python train.py --dataset="regions of photos with short descriptions (Visual Genome)" --grayscale=true --cond_dim=128 --text_encoder_qk_norm=true --text_encoder_dropout=0.05 --text_encoder_inner_norm=false --hidden_act="elu" --dropout=0.05 --beta2=0.95 --lr_schedule="cosine" --warmup_steps=290 --weight_decay=0.1
Rows from block 2 of the text encoder of a small text-conditioned image diffusion model, named by matrix and row number. Rows with one number belong to one neuron. Each number is 128 + 32 x the weight over its row's rms, rounded and kept within 0 to 255. All counts start at 0. Numbers have three digits each.
After each neuron's rows are labels from the 100 texts, of 14848, where the neuron reaches its largest size: "fires on" is the input token at the peak. Only what is clearly more common there than usual is listed. The data: regions of photos with short descriptions (Visual Genome). In brackets: how many of the 100.
# gate: MLP gate (text_encoder.blocks.2.mlp.gate.weight, 848x320), inputs 214-319
# fc1: MLP up (text_encoder.blocks.2.mlp.fc1.weight, 848x320), inputs 214-319
# fc2: MLP down (text_encoder.blocks.2.mlp.fc2.weight, 320x848, transposed), outputs 214-319

gate.403:128182129090114128154129127128121180128128142169128128128127131127089122151128130130053151135129129127128151133132130123127130128235137112113126196129128255127129137128124139132118121245128119134167139206073129131118255000133138119117130127096141092129112255129085038127127128108133128141129135107129126128134124128127
fc1.403:129116137077118129103131128127128093128123128124117134130136160140129116128155127139084163080000128145125139171128144128128184126128129125127117142058130116112128107139112149123160128121143095079118127122129127095116195057080129128053128146116133128143128128172137131096120131118125129128128119121128128247128128124102
fc2.403:125122133129127127129145124159127129128123127122113129125128131108128128128127206129128128123122128127127126128113130128135114128134129129121124128140133130123130119101000128129129127131118004135129130127143128129153142127129127123130124122128125127129114131131130127141126129135132154128128131109127142117255129121128
fires on: "bag" (29); "distance" (29); "her" (16); "electrical" (12)

gate.8:122105112135138132128119117127074143128105130128115128122139121128159170119110127128128124135096178126146118129120154143111141105088135137118134137115130146128153101118028128133194141184123138137132120123121000128128130133130179127134173123129118122139126129184157060145129175131141130128133206131121122138125116132117
fc1.8:133151131105134053131136127129149120135128107128128167138128136127113127098054130131124085128155124130114144132124110130140129207130128121127096127135123117106150141129141125131078128130128087121191093141175188102117128134121040114109117129094133130062127122121125255121104105128050128132125043126135127112201110115129
fc2.8:137129133119116139107126127124127128127179141129125128127121100124129129131127119150170132118122128137118172130138134125126137128128128128125115138103152127114123119127127090127128000135130140115135127000020106127099128130129133128070145121129139156124124135123133127126133126128134062126123145130085128128114144144128
fires on: "pizza" (84); "bird" (12)

gate.546:143101127133114140108128138133128130140128131132164128128180102190168129048129120136096128107120132128121124124133126128144137111119142127130117127095129135128110130142116128129154127142130255135128122124128060134118131128128122191128143115129139126129117104122143116135130138125136120128128128129090125239128152127106
fc1.546:134101128154122149121128130132128128141128156161146127115149118254246129087127121137116125058110128128100124122138117129148134004118129130134131132126132117123064103136128129130177128143128244128131126128126106129111129130127124180128091092130136096130126128128131128132138130124133115123128127130105100196128133128120
fc2.546:119129143131135131135128129109107127122128128129111127164125157108123128119140130115143133129143126127127128117133128151127129129128125128139126119151135129124134116126131129134123117128117093117111133084156141127128129133119132119129028132137122125137141122128129130124148112129133129128134122137159134109128125136129
fires on: "pizza" (100)

gate.240:127118089144253172102129129054104128129129115221135108118128117180127140125125122133126132118118137119134066129124134123098124128124158140143131127111130140124157090094211108107145087126153237128199105126129124127243132128096132122163131113124127131152103127136137116138133128127142128121170255096129139140129162130125
fc1.240:170136154107046115139122118126174124125121143062131138145128134087133127133128128128127128153152122131126183127134116139186143128140109118091129130167126121130128184151068160135109186128106026127095136129123130128045131128125125136120128135129133129122128133113125168126123119134048140130121010178127120104137102125135
fc2.240:128137255114123130120128126122085116128131113128128126131133053129144129127139150127051136059126125170127255130127139128127126133148129129128117113117137129048127127126128128129134128139128168128127064107076124121119128131150128129102162110125164130134126126128127110118130128095126112116127216106120127124111140155146
fires on: "zebra" (86); "field" (8)

gate.38:134128074137127131118120131209124117130255179095128144117153104143131147153126110150095130143116089144150137129098143113139144079125124128114106130128150162139126102203126035129129129171124152170130121148128065255128128104134161135157128121131127109130131128129128127157125125133160127181135178133107128131125145128135
fc1.38:130133120137122128121133128135123109169115130110133131116137056117088145130156138129114132127099128130157136129122088097128145115128128127074106137130140142171127119180126128126136140140124147153128158125129123181128152128123105189127197129172133123132125194118141123206082128131139113152137144040113128224111132241126
fc2.38:047132137132157119113126111105127131125096102186100121219130161129121118070131130128126113148175118114128123095064131203129129122108200127140153129131238105128045140100178149128044091101114093125117128134191158129134122169105154094128078129068068124153129092126174119106128128125176177150224094120194128120128107127134
fires on: "pizza" (100)

gate.126:128137052091122125115128136119132128173125123127097131130118130129131148144125139128142126130128000126200129128113125128131085187130139137134199127149126155091126185129130162123094129131115128145131146139214124116127138123134109128115128128129123127165125129129136126130141120127131129128135121129139134115126125126125
fc1.126:123128148161129130126121124128129132107131108152151128128149161128129095000255167120105128122136124135102205126130138130120120146140130123124116125097144120100132129126123152144125149147128163127135128150125143166129159136095128131194129127144124153127125129126060135122128155101128128118119130141124133050129234127128
fc2.126:124137127129131000127126130128128128128130128128133128122129130128138128129106132125144127129120128128128110129116116128128145129128130154130131128125124127132131128129125133126129180129167128198128055131173130133123128126134114129139146129130111047129125127138132127115130139128128139127129110133127128130255128126128
fires on: "road" (71); "boat" (26)

gate.360:125146136134149130121122129148128255127125133127128129131137121136125186125104129131130140121098125126122128129110034106128136134192103153028111130121131128213126128057127125126108152125131155081092177171128124032181144148100122126255104136127122126126133138115128127126117128128125147106123124117167094147170115136128
fc1.360:128128134129135138129120002127128072122142129129126128146136111121127139125127107130128128130126155129111118130131126128130175136128131173065102130128128130165125124125164128131115127105133130128000129252129123078191128163125125132123128129129138146120141128101106128134065092131126116138065113128129128160135130089125
fc2.360:128103140129145129117129130127130129128145131134126128140128128128102123127128128159128128128111134131128129128129135135122127128130122128128126128138116128129150101125132128128128127128132128126121128123128129128128123128113128127128000136146124145127158128126128134114159123128127126128123128128128130156128128128128
fires on: "bag" (28); "wooden" (20); "surfboard" (19); "brown" (10)

gate.330:128129127138119133132125167124130128126194132129163126101188108250132160108127127133092134126118128129000134133129127138156164097118129123132206129114132128211123116131122132130136125141084128128127106115126138153086127140125097195121128128108129122134134127131128127129181130128138127154139127146123125140129125113128
fc1.330:128127134100150126129134085130124127129078128127073131152102149014125128139128120119176099147152128128189122127128128123092100136128128141124114127141121130131147128103132123125125135098157128130127146137128119049179136124134133011141127128183126129121119128127094128128123124179123129097124129061193131126128135140129
fc2.330:128123132127124128128129141150128129126131129129143127069129078158128152132110126133114128129117128130126132141108110116128127134128131118129128130112117136128124129130121144115127129132132128101135128127113131128144123133120128128127219133126128130122128127105126125132122134128128128128125135152105121134136129126128
fires on: "pizza" (49); "computer" (30); "television" (11)

gate.233:128128128127255127127128128128207128120128128128136128128128128155128130128128128126129128128134127128127012128128128128120128126128128123135131139127085129128128142128127127068128128128155125127128128128128128128128128128132050128128128129114121128128128127128000137129138132128128169128123128128127082128128129130126
fc1.233:128128217128128128128128128128128134128128126128128128128129003129128128128047128130128128128128128128128130128128142131142128128128128159129128140135128128128149128128120128084127119128127128128128128179128129128128128128128128128128128128128128128128128126188129132129047128127128128128128128124128128128138128128128
fc2.233:128126130128128211129126128128128128128128127128128128125128127126127128128128128128129129128129129128131128129129128126128128127129128129128128128128121125128129128128129128128128135114131128128128128129129127128162128127128128130129124128127111128126131128130128129124127131128129130128128127128128128128129132128128
fires on: "water" (96)

gate.115:140138129132129076119128130129128133120199121128128129082080193165119171133122118248140131000129132118126148146126043132187137130151070138131134128128154126130049130109181136128135047128104142129146093135092130124155127130129130156128109128205125175139174136128128127124124129129112052132098071068162128147128095119128
fc1.115:127120125164128132126128144128128125142131127130134137130147130128129127111130136116128098150160119135121110096163112129128122125128136093129130107128134167102180130138129127131127192131129128116000137000183086127118129130102127128129205129134136120149075126129120130128135129126129128128127132127127123125180136184128
fc2.115:128131129126123134129121129128122129125124104127128131127115128125128125159108129130128128127128127128128128132130128162128128128099128128128119128126126128128127128127128128128128113088120128123128129131128128136135127120148135115113255123128128130127120128128100123128084127130128126128130128125130127128129128102132
fires on: "paper" (77); "oven" (23)

gate.483:111128120219131127127126128129134121128133125158126106255129135127131131115127127111144090122127142123140123109127127119112127132130136129103127128125129133128131128128148135127166111167129130131064119162145128127128132071158065100228127129130128140223127131119131122129144117139127120131130099127164133128119128120128
fc1.483:128128127251142127138124128160128128125129118142125119107129128106127132122124052116140094117135127086130128115128100133129148166127132134145131126128196132158255154115150128118168116137120146141092119232168129210131176090079121131194131130148130125255127107128127194150133128139128125118128069129219004130081151129120
fc2.483:127074139042127107114141128121104097115144132127129128141128122131137128142126128164187142210127122129124082127127128119142114126127131124134136089074125127103125127141125131126114119129125073192255130001137130128129126156129115127128000128128130099127129137131125129176131129129128134130088128131067118130196127125140
fires on: "bag" (63); "luggage" (32)

gate.724:129124129133124129160129130138093128114126127107254105118131128127127146129127092129032133123085132128113143128128135128129136010128119047132121128129190128177110115255130126134160126177126132148128131110093167116133128190125128170125112128135132130054125127130129126126171128127126100133123129083127128160125144132123
fc1.724:128117128158130169151129156204107162118128118124246085123129217145131129116133098129123130132078071120128139116126128138128137123142127100130128111145163131255129056183138122132168131161113132127109128127078126110128133177128129127121128090128065128000126156131137127125153143036128120135127126083136134141150151126125
fc2.724:128120129128126145130133112124133047133124108190009130167129131128121129136136125125130129121144129117126123133128161157157130125118117129118127123125131053037128117096139128127140124129074110124133129125119125052041126130131141127137113126128128139130130133128128201131127060195127103126124131157128132130098128199161
fires on: "computer" (77); "bus" (16)

gate.123:128085139161120130108127127131127122107139122136135134120128185123123129141142130094156131128128132130113129131127128138139139138128128125134114127146135146139131128124146083117129128128061125165134097115134203124131141121169133133128142124129138144150176116140127116127128122109122128128129117168118255139131114138129
fc1.123:128124143170129128128132130129128100083128041124126126099125186100111124188128136130210151128129131124107129130127128127173144142130116113132103128143156123135135121125137126120132123135086133162127053112140158123131140129144128112208120131121127130127162127143134110176128128103119127100124107116133222156129066141150
fc2.123:123129126131123128127128128128125129129127141135148126128128126136128128111134129127123104128127126128128127145128128121119129123133127133124129125129128131130140121143128129132128129130131126127123147107127127129125128153127125128133000128132128128128127120130128138124135130127129137133127135131128121128112128127094
fires on: "paper" (77); "wave" (21)

gate.557:134164127128235115143129159197108128126155119131129127115127166146128126094123124090087166113127016125128158130139056151199129128137085128147179122132159121144153030232151189131128103255096128241128129122129130148111128128127127206137106135128117129124125128149132128127159130129125123140132073131128141201124129114149
fc1.557:114090128128035128128128114073164128131089144094123111139126127118127131165135145193163127128131212130128121069129143102099123128125180128117109132126049135112112194082123052123128173065132128020128121127127124079128126109129094000118128105130124075255131128118121123129101125126128132057115137126128093095129126148115
fc2.557:103133126098183133131124150166106128123130129128146127079114125126121128131126128097126128127098122130126131136149101141128127134139129128133130129095126129165137196138128129128122133138128128124142143128129118206130125125124216129116122133128130143066126128116126005128127134128125157126129134124128126152129130126126
fires on: "computer" (59); "lamp" (24); "screen" (17)

gate.151:126122129167127158128129129131128165129129125134123129124132125131126152129128126161135128128067126129130128111128121131127128131128130133128132128132161129129128128128141129127129129133128131131128127128129120015129127129134128130123128125128126127127162127148137127129124128128128129219255137128131134129128128124128
fc1.151:121125114130130127127128126132127136118145133135124114128095177131128142126128128128129128128127127129131120128117128130000124128125130132128128126128129128133129128126175105127129138128152114133152131123144118126138127128131128128124129100128124128128130129124128127128122124125187124115103205124129127128135128128125
fc2.151:123128128130128127130129129129128128129125126130126128070128108127126122131126128129126127128129131127127111129124032124128127128129132125132129161131130132129130127120127128056128198000126129111128131129131142153167128128128138115130128124131096120127127124130117125116128133130129255126109126128141129127135125095126
fires on: "zebra" (48); "cow" (31); "skateboarding" (15)

gate.342:138124115086127134115113137128137128121143114127157154119092003147115104155128224118117124122127113123128140128179129133039123139135129136107115130089149128149128142128127126146128080119128128111133158136104122134135128134110130122120130128181149127110162170069129135134126127113131128145133181128127088135157166128127
fc1.342:126124129128121064120140137128088128132118136126120136132131039128129143128126123141127133153086125136127126144051128000128162112107128121089126130127255131084134097178126113126106155125128130129143109121134084107130117238138113130125144119130081130000100125136126110133127124128113147120135129118118064130114128123129
fc2.342:127218125131140084129133133127126122129128129130128130157144146130208129127125208128145125130128130126130083122116128129125138135134128128127134123137127149133127128124132133127147224116126137166130127116255139127131128150125126125148127128170125084108133129134128128142130120126102158127131123127127126127169116125131
fires on: "pizza" (7)

gate.333:128115127128131128118130127128130143129128132127141129164131128131129128128163039141078068128116129128129125130081028112123126128129128045118110061128147128132111136120128125128093031044128242079105129127128125125184126127130131084128130133115128141120128131128128068000128130095128128128171151127135060122123133114010
fc1.333:107129129105137127117174128138128126116127115127131130141128126132129100125130099199125079109093141125101127130128114127126126131131142096081118128092134108128119128138126128151116144123129131120020133130112126128158117158135128120136128130080115125096159130084128000123127123102127134128135136126122130173241118109113
fc2.333:130131128134128127126128140127128124128127128128115108130129128129128136123129128127143128131124128129120128128129126128128128125129128127128128128129115128133123124131123127128129126120128124139123128127128127129129120074126128131127000127129130124128128127128128128131135126128128129127113127128130082126131124112126
fires on: "water" (97)

gate.711:116137137128125101125126069128128141116114127047093124126139051135125128150118128130123148115012128128127130138085127128127127129160000119127128131128136126126000127127132128157097124125000125064098000163074121088139123130132136128129114156127150129112145182043125133000127115133127108128129128127116131138125090134130
fc1.711:127185120122130110125127119135126133114112128120126128126132115128125126194115125132112131124016116131128149143113128128128125139167107129123126128128128128073000126127128127129118125121006128098073084188093094128135122136065135129147122161128214123064245180061128130087125127219126126128128128130141130145127120126128
fc2.711:126130129132108128125121128127119127112128132128114099124128081133125129133128128128131117128127128108128127129129133120129128127133117128130128131130123128129060127127128128128121136120128112088123127127126127129128128128117130134129000174140123151124143124127130132128158128141123154128128129109128129124122124130127
fires on: "cow" (74); "tire" (26)

gate.73:128128125128128181128128128255128128128128128128128128127128128128128129128138128128128128128128128128128128129175128128128128128128128130128128128128128128127128128129124128193128128188128128128128128128128128128128128128128128128129127128128128128128128128128128125128128128128255081128128128128128128128128128128128
fc1.73:128120128138147128128128128103126128128127130128128128128127128128128128128128128131128128128128128128129128203129128128128129128128128128128129128128129128128128128128128128128128128078128128180128128128129123128007172127110131127129128128128128135128128128128128128128125128128128128110128128129129128128128128128128
fc2.73:128128128128110127128128127129188126129128128130129129128129128129128128128128128128128129128125128127127124128126129145128128128128122128128128128131064128128128128128126128126128129128128128125127128255128128134130128127127128132131112128129128123128128129128140128128128128125129135128128129129129128131130127128121
fires on: "playing" (13); "writing" (12); "can" (10); "it" (8)

gate.689:117128128128127128128122000138100128130128128122128123113129127048128126128129126130129127127128129128126126128128136129128227063128128129128128128128134034128000121127127129127171129124128148128128128124128128129136135151125187125127126124128130125127128129000130135127133128128128075131128165144130133124119128123128
fc1.689:130131128128143130129206135131147108123137141243136131134128128123127104127123108127128128133195134128129130128255112128129128255129134128133128129135126142129141190108131127153080129132173079129129129128130107138124128083132119135125129130102128130068087140132049129130122129128130142128130123115122128138133156128134
fc2.689:128128128127128132128128128128128128128128130133129128128131135120127128128128128128127128127128128128125152126127129128128129128128127128128127128128255128128128128128128129128128128128128129098128128130128128128129128134128128128138083128134128133128128128128128128128129127128128063128128128128128128128128128129127
fires on: "umbrella" (61); "surfboard" (39)

gate.467:125128130121127128123128142139108163125122181127120148124130126128122139128129126130127164128118111133127140124126129067127124128150132110118125134127159153129117128126135129142104024122134107110121133124132121060186150128091133127126127128122065127128132173128132183125125120118121135128128126050132000130127087127128
fc1.467:126132139079128134130128166129125131111125135098136131152244131101120150129131113139115128134032128144127128127144128121128129160154211142124126128130127123126128128128128121181095037125128120099128128144116121099135128137129128101128113124126129127087135174122128141126001000130087129124128142126132128153126111124086
fc2.467:127128130128128128127128128135122128127110128128118128128193122129128141123129125129123127120128124128126123125129128120131129129163128130127128128128131129136107128121129126147128127112128099129128128128128126127148139128118127127128125122123119128129129131127132130128127127127095128128129126105159128128128125084128
fires on: "water" (39); "cake" (33); "under" (14); "cow" (13)

gate.512:150129121115132129156148215106129133123129117255134126142137138131128128128149134106178115129131133176129128117128149128128111128149130125133124213129000144212221135135125120132122216135183129199139128025128205120106126114121126127129126094132139132127131127141128129128139113130129163106109108121096146128127128084128
fc1.512:150128120119121152128136161000128142144129118215133130133129130130130151128131165127166127128140123128130137119135132127125121128152129123134083130126046128130177140128131128142078191131221129157156128099128217126096136125121125127126118128130128140127139112147128128125129125130126135122113121050111133099133124125128
fc2.512:125129125129128128083127126131121124125134122123126129143128117130119127128121128128128128134128126123129139128158131059130128127129128073132127130129128133112131127095066128121124133126127126128127128129101129126137135128144133125129126129129126219127128123142127128136134125132128123128129124128130127127105124128128
fires on: "umbrella" (98)

gate.251:147113126134128128121128094122128118162132141129132147129129043203128127137138127128128129139102130134130130131127218101147132104127174121096115161118149121130098109192128128128136170129162183133128133128132124129124137126130104128142132128128135120117128129129131110191255147128149129129143162129110131151126132108114
fc1.251:157130148111110093128128099126152127126128127124137103178102146170150111129129132169153062134198129128085123133243128133149109144085123124171131127143125000095060163112169132127124124120131124117109164130102138128100129128125126121127126133128135131200128094127000149121172132127126128127125123078131131121125128127130
fc2.251:130128127128119148115124125183129128128128130128114129116131073130129131148109104127121145101093132129147189153157127092128135127134127128085121112096113154126137203125128109136129130126167134127213079118000119128130136127129128134120065101128139255107130181129135130137120129133126038118072128121066122141083146127132
fires on: "pizza" (100)

gate.470:128128129125126128128127127129128128128128129118128125130127124128126129127059127129126128127128128130128127127127128130087128089128129125126128128128125128127126125140113128129127129128128127128128129235116125134122125134128128076126128128236133128130129128118127131128127126129131201126129140128130121062129124132130
fc1.470:128128127128128128128128129128128128125127128255128124128128132152128128129127128127146127128129127128128129129128128128150128128128131128128128127128128128128128128129128128128129129128127130252133128131128130128128128128128128128128128129128127127143128127129128126128129127128128126128124129128127128128128129128128
fc2.470:128128128128128129128128128128129128127128130129128128128127128128128129128128128128129128128128128128128130130128128128128126128128127129128128127128127129128128128128128128128128123128127128128128128131129129127138128128129130124129133128129129128128128128128128126128131128128128128128129129128128128128128128128128
fires on: "umbrella" (89); "beach" (7)

gate.454:114149129132135101127113133127133124147128028126127128129150124148128191121129127130137130062128103128127130138120126057129157149137128132039122127127129128118124124111041155128081102123126127117012128209120102125139138138129127102125128181129127127126076139127088096133129113133130186135140255122147131203135129018128
fc1.454:135125125123098127138136128129128128121131131129134128128129129125125127170127141128126179129129150139173129126131129193133089135121131129175107151128127130141137140240131130128159255131128127138219125084128168129128130126127128132120134070128128130128185101131147124127115130127123087131139128124089125127128129150141
fc2.454:128108128127128133128129126129128134127141110128148140122128128132128127130111101129112127130129131127129132128128129128130129127128129129128121128127188128128141132132129128128129127140129128098130128130113129128126128135129138128128134128128123129128130127129129127119118131123147124133149128128128152128125133137130
fires on: "water" (7)

gate.132:128114128224155113129128134135182126126129137135131128127140111122181164127113115048187094130125148133115069128028093114180134124135130161130127110139158231137130214131140135128194083166116148127032116103197125128147127128130131128180127149154131119130112121127127113126153141128122123130134122137120128128129132128146
fc1.132:126083129068057138127129118126104138129109107110128123143119182124033104131133146142116148090131151110130141129131130149117141119116127117123127208114108077144135119133101127127094129076134095151173130131116087126078128118125126127112131099047128127103126135146128122130109024128128131122066162125133128127129125128130
fc2.132:132217128213130141093109139133126127125126128136182102111127123129123129113128126039123128129133121225097132117123127110111151125145128126129125131129128115136076183112194128123128134125131219105058143130100134131182127134133131123122170131121133131115127128126133103118124135104119127185146168129136125125089128128086
fires on: "bag" (71); "floor" (29)

gate.650:100124128049128118130132128132144128127172124126159139057139103128130129127152064109129134131122129126085097129129103020137154130127250192131090125124134128128127115151142162128119192129122118121127135160100126120000135131124124124128124131133129081195128133126128128139127169124112127128165128123118125240158128121121
fc1.650:148157128187127136129134129130100127152093129129110114128126139100133128128118157162132128111165127128129128129138195136107069128111130115119154165128124251131115134106118105126138106128127126131127117110163171130158087134130159128128132127111125173126127123152129149110130122136128123151126128118128183066068150143131
fc2.650:128116124147126119130129093126130128128132131129131131041144125127126125133122125130124128133128128128102129129127122126127149114124135128126079128127126129125131129131127132130125130135107134137133128181128109129108127126124129153128215128116129119128127139134128126149128130113125127129166130126128129137134129127127
fires on: "pizza" (56); "neck" (33); "wetsuit" (9)

gate.192:128123122128144128131127146125116157132126134157129127137000145155161126132128129096000119136128128130135128126128145125138137116124142109119119143127121127121103134200116128143128130142125132128131102000138151127121132110130135137130147128128126138141128125213128155133127127121138136128178128128128141066133133138130
fc1.192:129124125128128124135128128131112130132122108128128126127082151125134123126132171121000127126131129211132126124129132125130132126115129109105127128127122119127137129127128128129142128138125115140129125077140143129002141120123129147119127129124129132131123128172129116136128127129128140129132128134125122032128134141130
fc2.192:131128138128147129119129128128128128129140129130118128128131118129120131119128128126128130128128109129055128123143141128128128127136125129127124128132128105138135120128129128128128128128132121125128131130128160130129127135126207127129117128133127142128128128123129142129130128131131125128123128127128000124120128129128
fires on: "water" (45); "cake" (43)

gate.586:124131128117128128128123132161116129129127135127126130128131146128103128127130128097128187126113120127128130145128132126118130136155086130121129118132129134133129116125127128125085128255115127114120113125130162127130137130128183128133131126000113128124163128130132129129108128123126128128128128126128128106131124128136
fc1.586:130078128124106127085135132094173129124128127126131136147105054132138101136124126177144137129128135118135104114128129130128127129100139123128137170127128083124128131144128131120168114131130129158136146128121114158000116127124114113127136126144135128128010128113130141137138255128148126127137132145126083131126139107084
fc2.586:131124128137127125128138128128131128131128129130130128129119128128127128131128128132135129130128127125130128130127120129133128127124130126128129128128128127128076128128128128113132131128128129131129125036128128132124125126140128128126134120129131129132128131128129127139130127128128118128127130128122141155155128128128
fires on: "paper" (39); "under" (17); "glasses" (15); "steel" (12)

gate.267:140202141084127128128135127160134128115129113126144149158129088128126127118124098129092120128139126128124175127158128129167131131177086120118125131138160111126126133129129136162110051119127111103040151222055062140095130133120128148127099127081173179122130128128125168075095126136128121132128111138127078139118139126129
fc1.267:129154131062127117104127121186130128119130125093128143181129114159121127116128119135093129128132121125128156128130130123128135127155100122074119130128151106125118128135128123188103123114118089102123151255109120130031130141122128128122079126129154128121129121127122159128126128128128153129125127126124090114124126128128
fc2.267:123129128145129129134130130130129122128114129125126128153125134160138127122130136127129129130128129039169045133128108080129128134136084128130138124133110132130119138128127196125128255073135108118095127129132128137162131130127147129171109128127118125120129130128079129121124128141107253131093124107132132127138115066109
fires on: "zebra" (48); "hydrant" (34); "his" (10)

gate.197:126137125031140127171126089126127148139128127125100143129128083103127133175127120123134143124123104128181163158000126118127123131153128131123129159111126115124104122070128129127045119122132104110127139126126117060131171128129130125126155131079151128104129131124120128067014112127127131116145239126136128099140095120128
fc1.197:200113127179093139124136127129128056127130161132131128128169131146128128121127140125129128128134165122129094122162132130131133125075128127129121089131127155129147132185129121119170139129127128145143122129127193128111129128124125129129138114155131135161120126134129128155255160129136125177127127139116127128103155133127
fc2.197:137118129120129129128104127128128128127129128126137128111127126129128126136104132128129130130128131125140129147127123122128127128126122170129108128128127130128145131128127128121128128128127134128128125146128118126128128128130126128129255128128126113130143128130127125127132132125132128128128099128128129132128134128130
fires on: "water" (32); "wave" (29); "bright" (17); "ground" (13)

gate.425:088148128082018149140117124124143147144088128115128133128129128105128103220130133129123130164114121127222157126116145094127128127129126124127129255128106117161121130127124148105123107255097131123163158146123163128128138080125127119129127157096128046169112133127136128131101129133125173163203138129159127000133122124128
fc1.425:128128098162099051125116138097128128162134122119128071128128159127140122127128129128108064112131128127129130118089119145098142072181145130157132139130097130126116143255127127128128120126128126132127139103130113132109122119126123123120127126199129099126128123127116128129127147126128128128127129137140127116126134129129
fc2.425:128130129128127117129135128124132108128129133164128127128129128128129127115139128129126130117130124125129124123138124128130131126125133116130121129128129127128128122128130128127128126128128129127128134160128117133119130127128129128162103088133127127128122130128140133134147128132128128128129128125138068126141128124128
fires on: "road" (60); "wave" (16); "pieces" (15)

gate.190:153124128130128128128126128124134128132128119131132121129128128154131125160128130122133120161128030129125131164128127116100098131137127116141122127129112121132116128126128127124118126099119128133128128128127128122130110129088183129177133126105131128056127175129089127138110123128138138127132138124126129129143132157125
fc1.190:127136128125129138124125128165133122118126122135134141122128095088128114113128128138031131075115173131132129126138135181174126117125136139114134129121118134127176101130090134122138111128123128123196128138128128142125218127135131127142124133131133108139188128076134130124123130128127109133127129147130128132129130128124
fc2.190:129113128137120129130130126128154136135127128123129125127128126128108128130129131129127128131128128130119132134126128153128130141128110134126128127126128114141128128124129135125123130124126128121122138090107129118110127131127128129138105130126130131126150127124120128120127129121130118128130129130124255128127129144109
fires on: "playing" (54)

gate.339:137106117144108129131143164136125129170128128130167129139128128127131127127129129128119124128174128130124077128127128106129128126125123115128127156131127129125133129213130127142131126124125129137167255128130132145161128126122130127128130086106132130087121122134128126130127129123133124153133130133124145131124113127111
fc1.339:124136140128139134126109129130130128123128126000125130128124128128128129127128128125123163126096129127171149133127133167103151126129130123122094116139127127128122127126128128103106127128126123127122118128127125128128118129129153127147127128137128130128128159071131128129127128124117128159129159128131112126052127142130
fc2.339:128119128128127127147129176132127128162105116116128129133137135128151128127129128129120124129128129128131128128118122128127128128128128129126120132128128128128137128128128128182128127128124128129127129053127128128119132127131130127128126050126129128128123127128128127202128134127128128129128128148128231128128128175127
fires on: "playing" (53); "back" (47)

gate.604:128128128128128128126128128128128128128128128128128128128128128128128133126128128128128128128128128128128126128128128128128128128127128128128128128128128128130128128128128128129128129127130128128129128129128128127128127129128128128129129128129128128129128128000128128128128130128127129128130128128129128128128128128127
fc1.604:128127129128128128128124127128127128132155136111127132128102125127124130128129127119128112128127184122118127126127128126114099128128128128123128127127128128128122151128127128124117128000129126127128129139124127128187128128128129080127127128126127126128127128071127128118107128127127132127128128127129128126127128127129
fc2.604:128128128128128128128128128128128128128148128128128129128128128128128128128128128128128128128128128128128128127128128129128130127128128128128127128128130128128128128128128128129128128128128128162128128129128128128128128128128128128128130128129128131129128128128129134128127127128128120128128128128128128128127128128128
fires on: "umbrella" (33); "kid" (15); "city" (11); "metal" (7)

gate.70:129126135117127128131131128129128128128131098053110134129128072099080121225124138115126146117128163128178128142118157165126146135100128128107129170136095126147130133222128127125137134117125127128255128124108168132128126123255133137137165128118128133124142128111157124130127097127121128128120130129100149072127121131128
fc1.70:126116037126132128160117127119156129147127201134188131141151099131138124117128128123132127129140078107128128130107134083123131133129127128128114113137128128119129074134131128115116122121167135128000130150128080127147127134131128094128131121130132128123047128127124128127132137164138236141167158131116128128128176021111
fc2.70:128125131126128129128124119128128136127128114124132130124129126128128123132111129127128127130130121128128128125126128128128136128128128128128128128128127128127133128127128127128128127120128129127128128138128128129133127128132132126128255112128122131128128096129118127126103141126138128129128127121128128128126149122127
fires on: "paper" (63)

gate.191:126128144062129128055127000147132133060127129126123139163147110131128127128129116129128124138000138129118144128129134123109124128131143122085125127130129128127158123096120055126107081122143109116114135123115126057140126128129128131129120126130085129128130131071062140126127082126127127128127052125150029129128150128129
fc1.191:131128119241126127171128129094140108219115202136118101103127137130167129128116160126128128141182117123130130127119125107158142030127000128132162128128156128128155129129128131128164180147120142155135123131132130156129128096127128128087129128121128131144109117206168124127154191128128130126125122123123130057123127133129
fc2.191:128128125130128127145128128127128128129135128130162182116127145127137126133116118127128129126128124128129135131178128128145133175126122128134126131127220128126128132151127129128137119129122141131128128128126128128113128128128129114128208128121130128128120129129117128128128129129128124128129156131123128128126127136128
fires on: "water" (56); "surfboard" (44)